A small contrastive audio-text model, trained from scratch.
Training: soap at rate 0.0014, batches of 64.
Data: trained on single notes of musical instruments (NSynth), 184686 training examples, 1.0 epochs.
Rows from block 2 of the audio encoder, named by matrix and row number. Each number is 128 + 32 x the weight over the matrix's rms, rounded and kept within 0 to 255. All counts start at 0. Numbers have three digits each.
# fc2: token-mixing MLP down (encoder.blocks.2.mixer.f.fc2.weight, 128x128), inputs 0-127
fc2.31:098084089137129162133050143119186103178204166133113153083128111096147113183169142202150155154115161106183049101117123110137096148104109153122146115122149133109137192122139133173105120143097085150162120140145150122151114063174170154115130104174146164189139150158133075133140155079109093159145085120138170089138112121190085161155169110187136109114158107157105156091117136099137120117103
fc2.32:121147073149178099067069103142137086114187130083132147067093072141102159060084131175112102155132140077144117072165122106139129117166104069110141143089141154089137064122115169161136154094104079170182194203158195108184108088085126131095117135179113109170076155130126174110193138173186156120131075129141134058096136176133123144126071125054109154175139116165118128119136150036111154109151
fc2.33:152158110130108136152116062068147168134117157199178172112115149143118166103135130116181107124055108094090127113144161124098122103162075043129123177127148113146119075099091217091114163147175160101173119137128048131072165123135080096149157168109150077121174118122148130128090115154133191165132169143117151126097150153159115142142078046036122053093074154080125126100117107086152105123183
fc2.34:193170093129175124136132163169088143095069117179194112108148214157132102132103157090095061208054123128128125151093165072107010073120152076204123098160110135123105131131201183105081168134134150107124154153094103128115098113183134125079126083135114094144169116117130075094036167147125149117098110109176153103130095150096107139177147079090131168122121144049149082106152153079188166110154
fc2.35:146140122095095085175140141168134134106093198180173106120082163162160125124083181105143122139068118094141135127183141073103120084127166121174123087166103112143153135132111099133157118103132095110123143076100103104126120135143138087158128108102069131112126124065077117141105176130176225126119149046162123137124114074144126190132134132143158141090127149144165176159091135101122131106094
fc2.36:075104118136140094145161178241152102119109153083121158145102153169133127165117155096126137162055130116129117137159139074073132103098130199082137142111096140149110197201177115117143116102167125120128119084093152093112139165214166142051131137111118163131140073084133123170157157036117188151129105107142120155129117083113186146130157156200112143168154158106087135099095158176118113144164
fc2.37:150151144061090079145160105172057119111102155108140135091098132120151096146107131160090194140097110121155093107135118136121136113132135123130097111169146120137098108147184089102165120158143151153107081205096102088133110130178124067079191091125135113127063051106201162132147111064106185216090095136093151131098102116177153141148103115151173108122156103105057115115086140142068077149135
fc2.38:160118129075115146133129100151108066092100112168099157126202074111099112110141174120171101146136150081114152102104142140163166189111131071159150161121077168136137150048199189098090124177121137116089130169182099139132114156131121092131138086095089113118076178151115134084107084126101113149174142156075181119111142145118158123099147142093174088096026132153068115173108052124144096159138
fc2.39:098162115112128135135144108080124122157111052148044153147077160095105132115109114145112195105110114103148100131152124109153211123125191139125116116128054164117132144104115154173116116110138145151092158099156153084106132159102079143123069127135070103121097139150154166164101163107116066105069169132079147143140101045121183116140112202248155182147129100140035178119114091151135094130133
fc2.40:080141158126079082124107116141162147128151107148102138129151131118162090126131123187122169119128151115160157115132132115157111093111157114113184126164157126074134104143121111114095168124101142077103118139146132159106127156101144110181109192111127121135112113112118162145138118156095073140068070143129140138136135194134130136082078093113117132106141120104139100104097176133116219159126
fc2.41:084142129172106122100103116142105125138116105186119132071109180108084128133134130108079117138119152144104118109125114107136151124086111125122110107151139118127092112110101125117120098115109152105139100146126087105144086100102164141135162101160160101109091124133143128140100146098135126132102079109119123095129143139136096086155137089097120139136109139144093136137146150093145087140108
fc2.42:153162113094156174156128118089158153135144089141123084117112109060121117150051131156176132145131129122188169160061127058128042136156115102138161102106075159088167135100130186150079152187156137185119104180166143055113109194156127119097099133173160094145123114169106090184106133167152088130076139140104138089073116103117135099144121115176128122104163170078114124143117097115171132155129
fc2.43:113089133132078119136118087170140110156141128102105118188164128099115154092123119160155153144119115117073153152083129184109180093098094207075103133142117098103112180157125057127143140143110153105124115084108115146117111194152159105132095108134101127088189098171186123115154044226150086037132131159112110156149133161066095079036079225163139174067120160107114152140109080171148144162146
fc2.44:174148107116060144160157153086171141089045079152112138103073147142119118107088099134173164162126133115171096139101114094083095190147149132145112141133119054171109173147115052173136033109182137119082066102095056185163180156148147117103119122081148148110121103171160092168087184117126140126146114131084148079121179077153127135166094139103143141154065084098126158128112144138171174185094
fc2.45:101083175083097157166126132086090007099104075107213108128108098147121099088102080095220059063120037090113131120154186121077098163101099042101110122133113130169162087176155143131099141159103177047172094150124092111055039037137146134109165118137159136069171148128051131135098094094090130145122181193109170115080170127081157195118136125089231198106193016115106050147120162096181087119112
fc2.46:107146116158161117070078108163137148114140135080128155138146115124188164106149090127087108127151159093155158130164096118143126036116101145138071141141097148132119192143104033107160129109148110118147109124152169123143162094117078133134113183133138135116086172099140152179105104089099113099155148131168105127165111179179129145106180139132124110142101079136104129157127130118088153097183
fc2.47:113146123180113128152122174107121119109151168113146104162089132127167149102062120141147143150134103133174179164117103153128116114152119151185160164097124121122143107197133164167153165134124065110102099134121135106089091109092133168141150108085156109115201139131124149112101114170132130137140127135097094198105153158128154104151146153121127130159157090120149140115144128135029183118104
fc2.48:150113117126154143141059158136110118123093166113126131122128119044102155115078135111084170101088134185148097175119115122108122103113169159105127123111082138167150110132133080161141106179136137218156151086095126120119138113024098141142146142169092204112143136144118094137107067175087128106144120126156111164131153152088130057114096133152117099112093147079140140104166128136091110149110
fc2.49:200118111108188104158091129114141141180162109151129143097086122082121131189099150082159168159057154127091111111147094122180128052157143151110128137080099118141100166071123122128189110084149126186110110146101088117086118178191194116155085145135139117101166107150116081059124169163137109141159141058215143155097105098121112146178161164123132085127135160125117158092114108102181124112112
fc2.50:140131140111123141131169041176136145134150057114194111104142125186125107095137123063148102142081154111155144112070148133186188045128140125075115092160092126093068108172090131103158190019083092087131146152108105152127097073184130120158177103190080085054165118112066087145095140099156089094058086103130101130150073120126111131198116148136117100132136125158166170090103102130120170059079
fc2.51:147118158121166166101173151128135121124068121140176157145083140165100090143174070180123082124080105130144125152104092148169106114095181124163099126139128103125134118137100146093190119098090064127156122154125148145160123176097103143126151124086095152139089120113118087134149176134148068078086145096132109156144049164117147177147097150042102111088151147170126154095049152116144103167128
fc2.52:133129137150182111167122135127174133087128104071141100117132123154080068144066170120119195104070144117145157080081116113143137175128159131157141102159157114102155134141136155169093162164145111106107135146065133133156149094177095097086102156163115089170080134168129126104157162130138157112152042145142103111161133106115088141130079155107119138119171125064105158115109117108118107142076
fc2.53:188134112155084168108073153098160133143192068157178158131105117145147132228101169106108133124136118091121131098130070091097041094115184143200102185082144167135144130105143148111132088124077130114148091166091184126129183122191187125172102162122148139110075111114118124106157226091123053110166116104130169098154117113088104102138136128120142158147125171139096154133093108122144117130092
fc2.54:128116113111127131161149164094147096130130183154083128119165109135134098099148135159193109143154112139086139124113142117128099206163141119122126135159140120126116123127120151155115140169078138108117130168164114134108112158102131077103164158155085100217115164141104165142111117180113139148099186113099154132081148125135125127133062112114119105086144133129124155140136112121131095099130
fc2.55:140118148137100133105120115068166130148101132161142087187159098164167125122132128174155105131110153157140187110064068106134140171091123136139126186150138099147199176125147124177095090131122097147192090135128148159139179183169110141106043161129116108111103131119107168108103133096099088106135151150140100159187122078167119119086084149105083098103149177164104129091157093089166139100139
fc2.56:160100093118177100178110103039139087183085077157083122114128101126090107146180119138116129141120143136101115128102108161138105133098139140082144149063069162076162134156090157197146097116044035152187119150146156139150109148160158166124028165085093122152110135083184188144130192142110142118188151081109116106073069059104153098161134186208167131157129154105055163045049113156127071152160
fc2.57:090156168118109151157157146124150155108130062103160105086135111099151094216126126112100145139104137149099151126113164120083053094159154123111130092116088090094108125176131118175116130149122106113170153146124109142150109093109138155103075218087112115155152101155166137178092137124090053112110129167137183164099172162140068125176122126142149132082128116113125131081122145088109151129118
fc2.58:118178123078125092149153157117124178129083068141148119101060099163119141183119119060106146129099179147152076115134154137148071130122086188138155122177089128114097142210104123138114084114133148153171110112150171136188191157138124142138159118111127136145152073104126068127182153145091103106153119065110193141107133135120111122115137142162172135149105138119108131098161134120147131173078
fc2.59:085159181163115139091157127069190115134150161184081126130176086131100112081154098163157126118165120082079175126179129157169132112064130158158152110130115120133160140097091174060133175102081068117098134156137134115132133160111117124166146115106064167106186084105101159099110100105163116123164130130118141125147062105112147164124188106102144084139141146127107135161108188159072123104091
fc2.60:139131106088158150100152138128072140087092154131107132162169171136105103110166118149161094118112127100142117100137101117156133161077130094084155113104167122118123060121092121140136127155130130121100082182098165157175144090133110126126105108116076153181100108126143128160138159177162142073142146128170136049112143106159130160177098160091074061083134119124136100088148142155141115150207
fc2.61:131130148187076171115091178114148238137162120083186085128151112168095158176141115170185049172121196075133119098064117094137065097165123165154107141147112114110126193106121119130110121078068087096170115170121130135153115085161111125109097129179140105034067152132137090100086145100141069104084190139115084089160112073146123128157125160138105081109088103135164145232138146129130121076120
fc2.62:136097074117085158150108123137134113162155047083150176129101062097162128172131119205201089175134136168118087138124152127110067080154134137105132075118134076132118082051098094142169129137146152212129092224121117172140154154174198151130128116209162169116161153092126136137115152101126083068119167092124157124144059153142095129161177155184064101142138081072089109093102152106126164149156
fc2.63:213091017087117050155130154062183167124046081211122158116150129151144105148178206150167097115121149106111082126099178160107100219167131142207104117137098114093090183111132149156071103094106115131135192177146102134120123090126162123109129192168130163123093074077151096083148172098117109062120126021114139123066125008115122131221138143119189114089108141091063208061080156177204057140123
fc2.64:104199119137124130129144110154114127146104115117107106085144110171114133168184113174121140159128136139155164080166113111169109101125160150160187196135064124062163140166073150154143128119162135138139119133113143141144138166135134087113154129091126107120143090157081113143133140124087085126093130107168107124178130114160101126109129139132185141160075101137094177129107162144130086137130
fc2.65:181138171114240175118063141110103164114084140196100104117067120099109130138137071144079074071136179088140208130078143125086166131166144145139149111110106118187111133110101161118166147143100103130235091144137176185073115148152100141136109093145114123142150141128160119124095133111122075095164086151072136134150074153080109088143131157121140122121149110089125110084092134148118136081136
fc2.66:141180102160122156145116109112118106109170090121126103111151108121157092135136132098137128086158166074078138110100107123185179107089129093154125079117077115143121093130151131055106151168069110155121118113124105125140149129100139112155134108154104078120112119137114125123095121107151160111166058158121098126136064151136074127158128158117108156187136187128137153115128115098161099083134
fc2.67:109117116169150129119117109107112160170170099192116117110151151130123143242139134094105133152123145116086116124135137168166122090111125101115131096100177118142162139189109112107138146142098125101090121097052128094081116150088093196147138102143137135142121161146142169118113087071134134128167062116077095162148103095087076095105109112148146101159168126181130112120148128139142135084118
fc2.68:114139184161170198118063120145152134114178103068103146096115138096153089133137143108095095129175111114090103122153107142174086116113124093148101136111106081102176101096150202161184165168131084176125109100121141065158145154122145106142124051102138110158089127139124129083107151119141100107154092181089169094156128148159112119139092109116147107140139096140077152070124158101143075148130
fc2.69:117075134151204066049064117065140125134124189064118112062109111144116176127137123093118121065148165122157093124103179189055113167104076148104120100092171198123113164134168117158121127171126120131097173105058135078084097120140111101095121145130158148191145080119122099142115102065161116158173103199144123102155187071107124085142133083104136131104174118143146116148141109143136078124137
fc2.70:150166131081114107133125133115134120132135107235107150165144115145182166146152149108107151168140087073183092163150085068136096084107129108133079141137164090089117170148109154182103155077153138080123159078135079134156123132127119129157145096121097088189072152141132150134128125156109091142112135084063162143048145172162091098091147086164090158104110121146106180154085117100162139123131
fc2.71:173164155155106112097091119140141128163145133106135091147162055108158125114201163128134112216159138153148052104139098100134116135144152101146146102128137125061118135126140127170067107121140130120124173142135143102168149112091176141103096140137148098129101140166173133120120140111118134080114145097103100151098114150116129134091117086147084157116088137156090181129156122135156172134155
fc2.72:080149147115084154166151140142061076097071110132126090166146123137097097118142130083166129111121141160143130135113117105159136088153123081139124135118118156104115099129091127131113095133132168189094154094117092141101139090186172157109135119105127133070082101158140129107125094111095162160133153111088129164132115166153124125109159103163148124139119097098129113153152113103143170130106
fc2.73:126128150186119169171117112119171129085133152124094093158169082081096133091169110152150097109099108119152112129095162119149155166186174160126135116175115126076144135133128134103141120053130101166142116079192101139133149138114136123101101122114076126131051152162122148115148065147136145167124115147102129117113126164160145099090102073076094080103146154111098150142162088143150140097136
fc2.74:164198133076161112222157182175066200092190161156183104145094097162210104160128147072128107113093156093095107123121138163163065140143063141114116115170145167057095193106143110170169184195117132071112130104156104130179097144098117076101109120117145098101218127065107107094168101185151101173086154122149088087085121103134132153055120130148145153116165174143181043109027176112122139171093
fc2.75:130207115115136125169134124115141096155145135116095148172114073102155173115165160122130141153116139128162092125119082115201147142098085090162136130145179115098144142066107176121112162115177135107099136142143116138104089154125170099091134107146126117159122134141142097136142118098143118102116125122122099121115121134154124096119149126119088117110111140114149129137165105194128119185139
fc2.76:095089108165155139097101079142061163170174113114118096159180135105083127109152151120159173191157171144158098119096085090128127076110119060044137082101148133099112122104133168066096156096117155109041156099106180124182107078114111154082157144144109155168212123086165127155187106123114116070112067118074076068106076186177098145137205107120133111104209149046169122106101171135171105094194
fc2.77:157111133078141149099198176123150093148154141148090111105138146165145164106148067143109142127132088098105107127089107138141082168144132136132082117110100162120098201149172067073119095139156134087121126135181154076081128131166139153133084137121134108201064156134138150162141134135125130161160171159043179148076135066080119144107095141188116113130162092129068159136140079149140149150187
fc2.78:058133136197140188183075104149144206076158111175135137065087143161126137172142108134109151100154152142166138163098152084090133150123148167144101055125147099037091124096168064093116186135111068089150177088098118169162068139070166132113159140101148104117131179155140065147111188076125072050116127143152097115113133165121105047154174114085145172130173099120131148145040174111126130088105
fc2.79:166106172142174166144079088131141118113127119089060052184158142153134158129119104105152084151123106172094118135150123153132193134166138128145174159101159119131157168136183153098137104067194110144137123044081082132105094202141113131113072154141122145148086112122130132127079067118102105104144167142135123132146168149122176123084164128152108177173138146156089126142128052118191159105164
fc2.80:070089128089127125108110071097160144155105140170125100105148137165064135137158100122140104133127132086136128074129109141186119101136096077148087143116140165159139125191128119109160109137105151123158160137120114094133086112142106140139110113145095124087096108124119174142134135108126183159145161178075113144138149066182125100109143083141155190116136149132083176153098138086150141133080