config.toml
model = "contrastive audio-text model"
train_examples = 184686
noise_aug = 0.002
spec_augment = true
tokenizer = "word"
encoder_inner_norm = false
encoder_drop_path = 0.1
text_encoder_inner_norm = false
text_encoder_drop_path = 0.15
text_encoder_positions = "rope"
shampoo_beta = 0.999
Rows from block 4 of the audio encoder of a small contrastive audio-text model, named by matrix and row number. Rows with one number belong to one neuron. Each number is 128 + 32 x the weight over its row's rms, rounded and kept within 0 to 255. All counts start at 0. Numbers have three digits each.
Before each neuron's rows are labels from the 100 clips, of 14976, where the neuron reaches its highest value: "strongest on" is what is common among them. Only what is clearly more common there than usual is listed. The data: single notes of musical instruments (NSynth).
# fc1: MLP up (encoder.blocks.4.mlp.fc1.weight, 1024x256), inputs 0-255
# fc2: MLP down (encoder.blocks.4.mlp.fc2.weight, 256x1024, transposed), outputs 0-255

strongest on: octave 3; pitch class G#; note: G#3; note: C#3
fc1.432:087160099109168105132129099138050138160147199129128142142088113111064172132116067130081036133104134103119104145124135159073118129116117178135129130164097100099153119141080110159165124140109095156139140125144174129067144071115129148149062167153220088116149100184090079122114114129072116118179171097107127138137142082111126117104135086183134142128145121115145124191121118173201108140149138077130157118145125118091135140166103087142132121080153107170163142150114155109165155128137121109104139107116145182091178117129145116173113152124162139054141157096099080151141121050064166126093098149140157141090093123105089115096102086078093152187131129069086155110144112171100123072126133075161116121105126145084171068119094129194119178148098101131083170115061090065064143102112154
fc2.432:143114117108139138145154113170119203134104158098127130122149160128197134127120137115140139175118125162138132173109117162058143151149118052077151082095156130137094149168173118196154109130166127156141072118073119126134138142135156211117181066148103143171131131127129141158103154135129116134134112123152151128082077148113117128097103099104149127133122085163112125104217166097122113135130076154161108086128134115148130086093119040105107159125114147168160153114129117106122107087128159125141116101101142116154099182103090144128102062139074160166150172129136116135087101205116146087104112115126049118125161144129157158132125115140045138125122225225124106067168124092069122094098146164138042104067138096144151143125126130046132135163212138170090142130176118132107113109181160

strongest on: octave 3; pitch class C#; note: C#3; instrument family: organ
fc1.185:148176192089125129131078101168111160163166165109121161120087140136122125129191090115102127124154093100123098129146119092163161202095208102180165176139095064170144144181185119111149116062167103113151103157082155093072188133066204101175066125127104143124161043120122079144163098108099101135146123083079071118121128147077105123167099156094118158077139150149055129143099198143139147157107134134145122161134143145093136093134119073152114151143127125140147128090105125136096131089109110114095100109110157148113155148179091117191091150138146126105163125069117096088098125087151159114148113178088136133130120160139091142084092178100149122169146141133104149094096107151142164142078128130183139150200097150133143094182111145092114113100109106119077144149057205143151157131141182
fc2.185:123201071086120129125135138148142166123094123127136121158119064158131133107155153168107110161138132145124127151075111143194111154122143149108077107154062098172148153112183110120125130076119115124111124114147088104143162217132155210105052137109151176205123123132146106153118175093118109149130117183127089096077100118169146080145123146140104146126082142255125094097201206133105125135084095125082126202132114124095097123150118081157128112092101066129075143124096158103184111104146156131099146171081173134154105120088122153145155092154111176116148072115126066155115127062127175119097114146155163142088104177046150142139140139145095112159141103093133118138148111112129146115096131119097145125081140158104122164144129122077142156137127153154161117132121140170173130156061075

strongest on: pitch class B; octave 4; note: B4
fc1.59:137168091154152107149120112150155126106075114147127146119155114133138127133122179111076151118153118139102148174059165145181134106102126126145151165101069145154132162155166136132185144071142131136149056122093132206149152155119176101175072100110115064209097156104093142185109132119110056182128119162135148161099129117100127136101197183175145114120107174070148097124098134149138109102121143096151162182072140125163169145155142043167162088131126116095117134176164222077062118121096089066131154088078115134094085122159176106155134145151159084102091123107129147145062188123149145102128083129088172157084120096092166108189128100084129099144099161099182164136129096072108139143136118116141108111097102077134089100096150152099160114116136145124095133084125180162161116141151106
fc2.59:104000145145161124097073178100165086159146123097084143088104115140105142094136148130187121116143138106125130115135060122101091069119141130132098137179167152127107125159078143076108094085100152154117155205186144124165062147129107118115154162141177103141181139140126136104105156155139115157069119063109100112104171053122143157161108088108130098129186072129174122156051155190139148099172153128135105103113101125038117082177088123142125118169134121119070114124182096102162136111139102096138165165101155114052180124138137138152139163154101122140101114149088096152135124125122108114065199175166158150148115127143189146108080116116161158118138102114171151161120222134148159181128137139139132130114136173154086134082129128144101138094130152121150123147152136103156168155129141

strongest on: octave 3; pitch class G#; note: G#3
fc1.384:083096126109167111150152143095138154086185097085122101089096142087148087139080151157161137134087094138153158103123126131179138134115128102133172134146136109103142122110172108162142170137118123179093061152143158188107121163095106122107083177107167143102089088142152119182152129100135040171118074104141114114075154102147163148110187114133133159151110166157152087167071138114055164134105074131078060106098155147121101153217103131184164156204145139133125071123143205172172117095069089136105075167120156129168132135080104094134192139139162139147100157080106098130121169102174135165101100173109136197084091130126132089129142103116137140114140156099124140060150140153169167170105053200132118114146128098162151086131142138106135133127147116184160133097144169102096110081159137
fc2.384:160104084120122165137096112104131129143163109103074120108107061146143125088183084143118083152115183185118084150143109123165115137137151158158124104156082084133118141214112144158080130132148120150087132145158147142086105152179086105099134130128156104136087142047090088155133108113125131195125191083172090142127062136153152161159134156139141130117131134122152104113101128127092149143097165084204114222160123123091125152138137101108111089070135139131095095172158164115085129179166149110141176144181119139146079121124129124173104046149119123111184183157107161161155127079059084157116120142127159117101174192101165149145127110111087094097068094108157139118171092147157128065138116210081135147117119097096083129144096108139098161137168134160072163117065092145195182145135130

strongest on: octave 3; pitch class D#; note: D#3
fc1.413:151141102058147158107164118110121164126143117097099126141133180159169141110055154132183098082099154075165124162139111115124170085105139126165123127122114141138098109113076126143165115174112210131113147180100109116165111138098095100104135172126143092113102113095137087126122068110147142170161140114081092120116106121086146165162177108070085112154133135124089057128130112130130114172128131080084188093191144130123123141136116132138147174085149089126065099116165237169110111095172221123096121171117138113091133108113104121119137087135116124143088145105133089168158122072123101147107124154119143136147060125152138101066124108154166131110112112102168151064111144074102161174132124192125155136191114050157113069157069086119057186159196093128126144148129188090176133122142140
fc2.413:133073137136119122093103102115104153100127122126136103105115099155086145096160066097090151104166159114159087152146127117140129096194132167143137131099131174125152141139172106163146125073121051153112116129169183145135108098153163167049146128143058143079149139082097118095177141093083113108088123118140113133120080140134169162131166182124134163099161195170172144120022150150091119145126143178184107120115179116091144116111168098135111133182108095172104105123112129134107145078101074114117181120140175090166099115161111126128071034115150091086212108131160192147110148136122113131132102112113132161141141136113152168159111185145138093099112139098136168129102093167188116116119151157131151178060121109128163219128079181102171147146140155104186126085121077138130178113128069

strongest on: octave 3; pitch class G#; note: G#3
fc1.208:122205128125097112217141118107117150128156140103096116151085089124164169122175117153087107142114185185125136138145094138153178095059167148146173187111087130075115181140123123116091125090181082107113156152125101090064093173048126096103140182125135127142147067086089088137114179185127121113128132118117100145087116105122097135073129112121098160100134152211090204091153126176122147104134123142091173113182147172135101082129186148143154134100147152113199072140084171105100157156156109091119121163066127113137137151148135136094127076166138137106055154147160123140131151100098146172137126158126177139113117164135138063110100157082058117118135134125177129173193144120113138105127088193098160121111078086112077110144154143131129117155086142141111110196107092074117094123114141
fc2.208:129144078141149124125118121150142130136128177171170094147132086137129122096109195096152156164154103112131098135147155152144111105095162091114116108132117063162140090126146131153105109208145182096051142129175060118138177101163141131149106072118121142055109114159212132128125112143097175138106152174105108155156138087133078138135075127133154122056101093189143144120131111149144150128146108055111139177140110116144136153114084109136119125139150100134077126087140134164166096134131182143163134079135148081169123097065143093193129170081096157129117113098131070125125161085189098115177119118128086089128157152131164112126129167163112133088180080033098106122154096100141145129148166119107149066072119186168168143129132110106154108166181147097074068214115196120177094146169120

strongest on: pitch class B
fc1.587:158099065116093101160115144159144071139128106119114139141144183114166103119136105175179113113123179118131126137101178086155160119104145169119190148164137103135157136085096150075104118095128165099136116101121151124089132136195135155157109054195161126100118126143112095186183162147123159129106069135126126143193159116150138135051137084113067169084074056158182118115166115183113068095094159131132123109135145123094172171076109150158136145108116116140141064124153160144115117153091148141172158119079098154088149160079107098212142114155075181102137117076148097112170085138075173103155087096169105147121154144076098173123112113190086114135202112144134091130102128156158076102167137090152150102135136143104101114107156146175144136126090140169043159093160107127125146102130192
fc2.587:098128136105158150071095092130121161165133150123126104121107129117054169125112173124098103147132150099040163157195090122092129118096136099150140097082179172161082122146190062195175162192119120140160159177109098135134164151147109116042159188150086135162120100108116207117081121130108104089187180164087117130061118150105160088156107165153147181170195136136098136184131161069160168165143072112114195095140137145153123122174119101113116122094115129132135168141083107131168120131149111151079121140179161092081091098142161141063143170124139149113144139166103107111108146159140143112106153130100119127125126082174103091180125067051142133111100065073124118107161140129118135135095109138116122157121108148161124166150132145129100145087112132102192147112125186101101112102081067

strongest on: octave 2
fc1.448:106120057090099113134054095143070044099121100149182085069126164119169111112112157187113163118159178140104114143143068152059126098144101136143140117110101150145132127068107125144154122114170204179128099127083121162123119119109124115161129144106095160112123100130123110138108117164177104112146112113163067096097153128119095145153120131171177153115111154129098076154072068152057184129137107082130132189143091126161154089176090169149162159124145121162114081146062122107116138186096122111159092143151112085171117094183137138071152133133136126099107084045153122111178153107147123096131137143071117172159210125094131113147110134173074090132184106125140168192106100146168150082130096170174139078160170080123144130124113112071143089102099086102140159148128123162171100134164153
fc2.448:143155200123129135137141106086143110113150165143075130149103168143122067130158145141175098083118134119073077170183132163138146105104122106127136128168168155114112116149187144131172115139105080123009103132147134136132213098123211151061172169111197114100164154180131060111178165080113124159136120106126111116186125159163097182139117125117140128041114103172093171184152134159112166141135105094086129132130133143122113137111223126108168110082117120134093130114096083118086140083152150182205143149107065083105106176131135141171075131127113144095126063112068131102150149166110136126117111106121133131122138139117141163110118092165099130097152085083163130149138165097105116135144090082111124156145126232182107131130126109119115127112132108148119068187111095110103104128117096

strongest on: pitch class B; note: B4
fc1.687:124128146112161136145153153111075072092138067135180149120164085111111126137132180171133136178110192185134097121161086139108114159134113142082118139180135104148159127082153134131129170168123128160161159132133100135106069149123104110181065107168134121102131121125109126177066109110117089166127110127099190125102138126182100134124134150166151184092114184057080123097123087133089191087179077117155105128135097120113122156103133076145064138127152133103086091112172130183121146189122184114108154141143150100107083157164080171140077143145153052167187173150153163142070091125078151138142129091073145076106187083174192166139146163156086058120120082113130171128194076119115172164097157094188113163135123102155124099144108153126121148131144092096146100130108146154164075141159113
fc2.687:144073090124106132132115076080122076128156064156190127121115126134124132110081172146159148138133117139088120143157080123106160167135143181117148091075078142113086125144114141171100077110097180223113125099103102118169120148160107156139167170123152152116107083142115172176171165169151106110117203134169110103124154104111186108169124038107106164076194111045116129149086109153136083157121162096086164078141146147203145070133073110059140136139120149159127162091145156156083087144161113102175112155064141127162136189152136134144166163102157168120136115143031142155140153192191135116129143157176146130095147089131143093137110150098162126141180092114139146099175119109132131091146130184128109111101101160110067142162107111134148119099126134099099093114101161105075098105120119

strongest on: octave 2; octave 1
fc1.332:098127191105152113138180167156127165116142162109133130106086124101073144118098135109143102117155116138151149109162119111106158129089094115121101077110082166153204101079095128162151142127140109141183138157136195126113138128081080072140103161090124122141082159087141169150062128166097092187052103120134087129127173133165130134080088121143103128040132154143160134156116136112094091133160113075125120155133130149153183117101083169139144149209123129099183056102141052125126153122086127110122111111124164164167108126131126134076131198097102062147145208111067146104149175111131099180129149077096144132137147131143138147177131125174114122113165121136166194085152129111122130158163089145167083127103142043168123087163067116120157154061080142087088138086127103160176178135130158
fc2.332:191129113162066173120098131140157071101115093112066133162137129133162104148182098134146134125103129152095093131123068105145202164201197127099134137165162157097188126128121175128130130145129158117129126177177092136137107088123096148139106171042179134108131147127105058115192139111122130148117079104088130110109112106088082100170207117135182141197100156088136129113084097140156158142100137111089123204056104105126118170131160121143120184107106144160163153129101075122143162133081074119101091134125156142132143162146109146188159126134081168119095096124108094151123167121085139141137176171098159124118156119106072110208152157105178141082053103169150109160161091151151089119108144127111152137077086164080111075135145152131097127113133132113217133124096076152098114129091123

strongest on: pitch class B
fc1.436:085150122140141126157139217120152097142146116106185176119115160102119110105064112170089129161150100100162115117108137095097142185113052176104116140120085115117081128125127112107097186130167130140117110123132105117082115090125104113180078126095144135097133139138093208178152142083090088169113144087117126124133147134069113097141139145143160119133097118080125087165085087145087175069101118132132162140109094115147183092121113116148125057127121125055102089192071130180112124155084183133130149150045149115153127208124165126136130141130131094100104088197098155123113104092126148093144076121127073154140142093144164131146082140114144150124135114153143139104111059160154140145215087151200064089080110059197111122122146124112131137103113072136136062128179126150149162168168097
fc2.436:168067108079159180136091129127122142101107101123117139074126105185148107107142171122126120107118111151070133130171060138114137085128147092143116109167155192119167147137092150126087052092133123162147177167175131105169136168187126176142130143201124139102136139132113171092138086191135105096109128115143070138064142145143157155155124071141078131102212138182164166106081149095129173133128110061148199115130157093161096089147111105108110094144111139163095149155183080113107117107160119109157117154135175110041158138106111149158097152143095110101059132116137085121139151118148115108155115190106151174117133098120141135116125101110101155088199083105146184141204216146106124097099113197171123138075116133156147137115137145116116093082164172098141100108115165093142130114051107

strongest on: octave 3; pitch class D#; note: D#3
fc1.679:123164123101205138135149132111101102168144102101118226091089183101108089127120183098152124112129126148116164107148165175124138101128108095073128161080107144173163079138156079118111142152152153100125095080141162090194135185145166115111052161111090098143126142186153173150138106117169111161105129186150067125060131095086145130132139099166096118121151133138113114096123141117088136160143171119128094107172082175126168143070089066096124055202154164136083155148099209155173101132184200078131135132151175101109146124151089134084045131139140116102090131180157103174187118141112134173103118079170126159091109140175118100124104163125123150121110143159123141118143084149152122113144119123164112137151128118108136102116161140125155134080188140137147189098138157067123170178081094
fc2.679:133063109160096103101080153167182155100094149174130102105096062108161145135113119112151154094136132162119093147095109133137102088114130153124237138115093162116109149105094129122163134074143116132133113150150052142121127102089153160124182117141141151121104079089103130091117152138128175073116121141142170106165169130194218068115116140134147133162127154077162103121155104093144131091097081140159177137115168076128114100160122170129138119116134131171105116157116044130102103155105065092125105115065180137150139135116156104126117151104126079166136052115139087133127146193140131088110063161133112147151203108070215106152134164131129117189186159094134102204164171089098130177132171068142115161099120140089133210154108106119194120162127136132140104168108117143122106146143134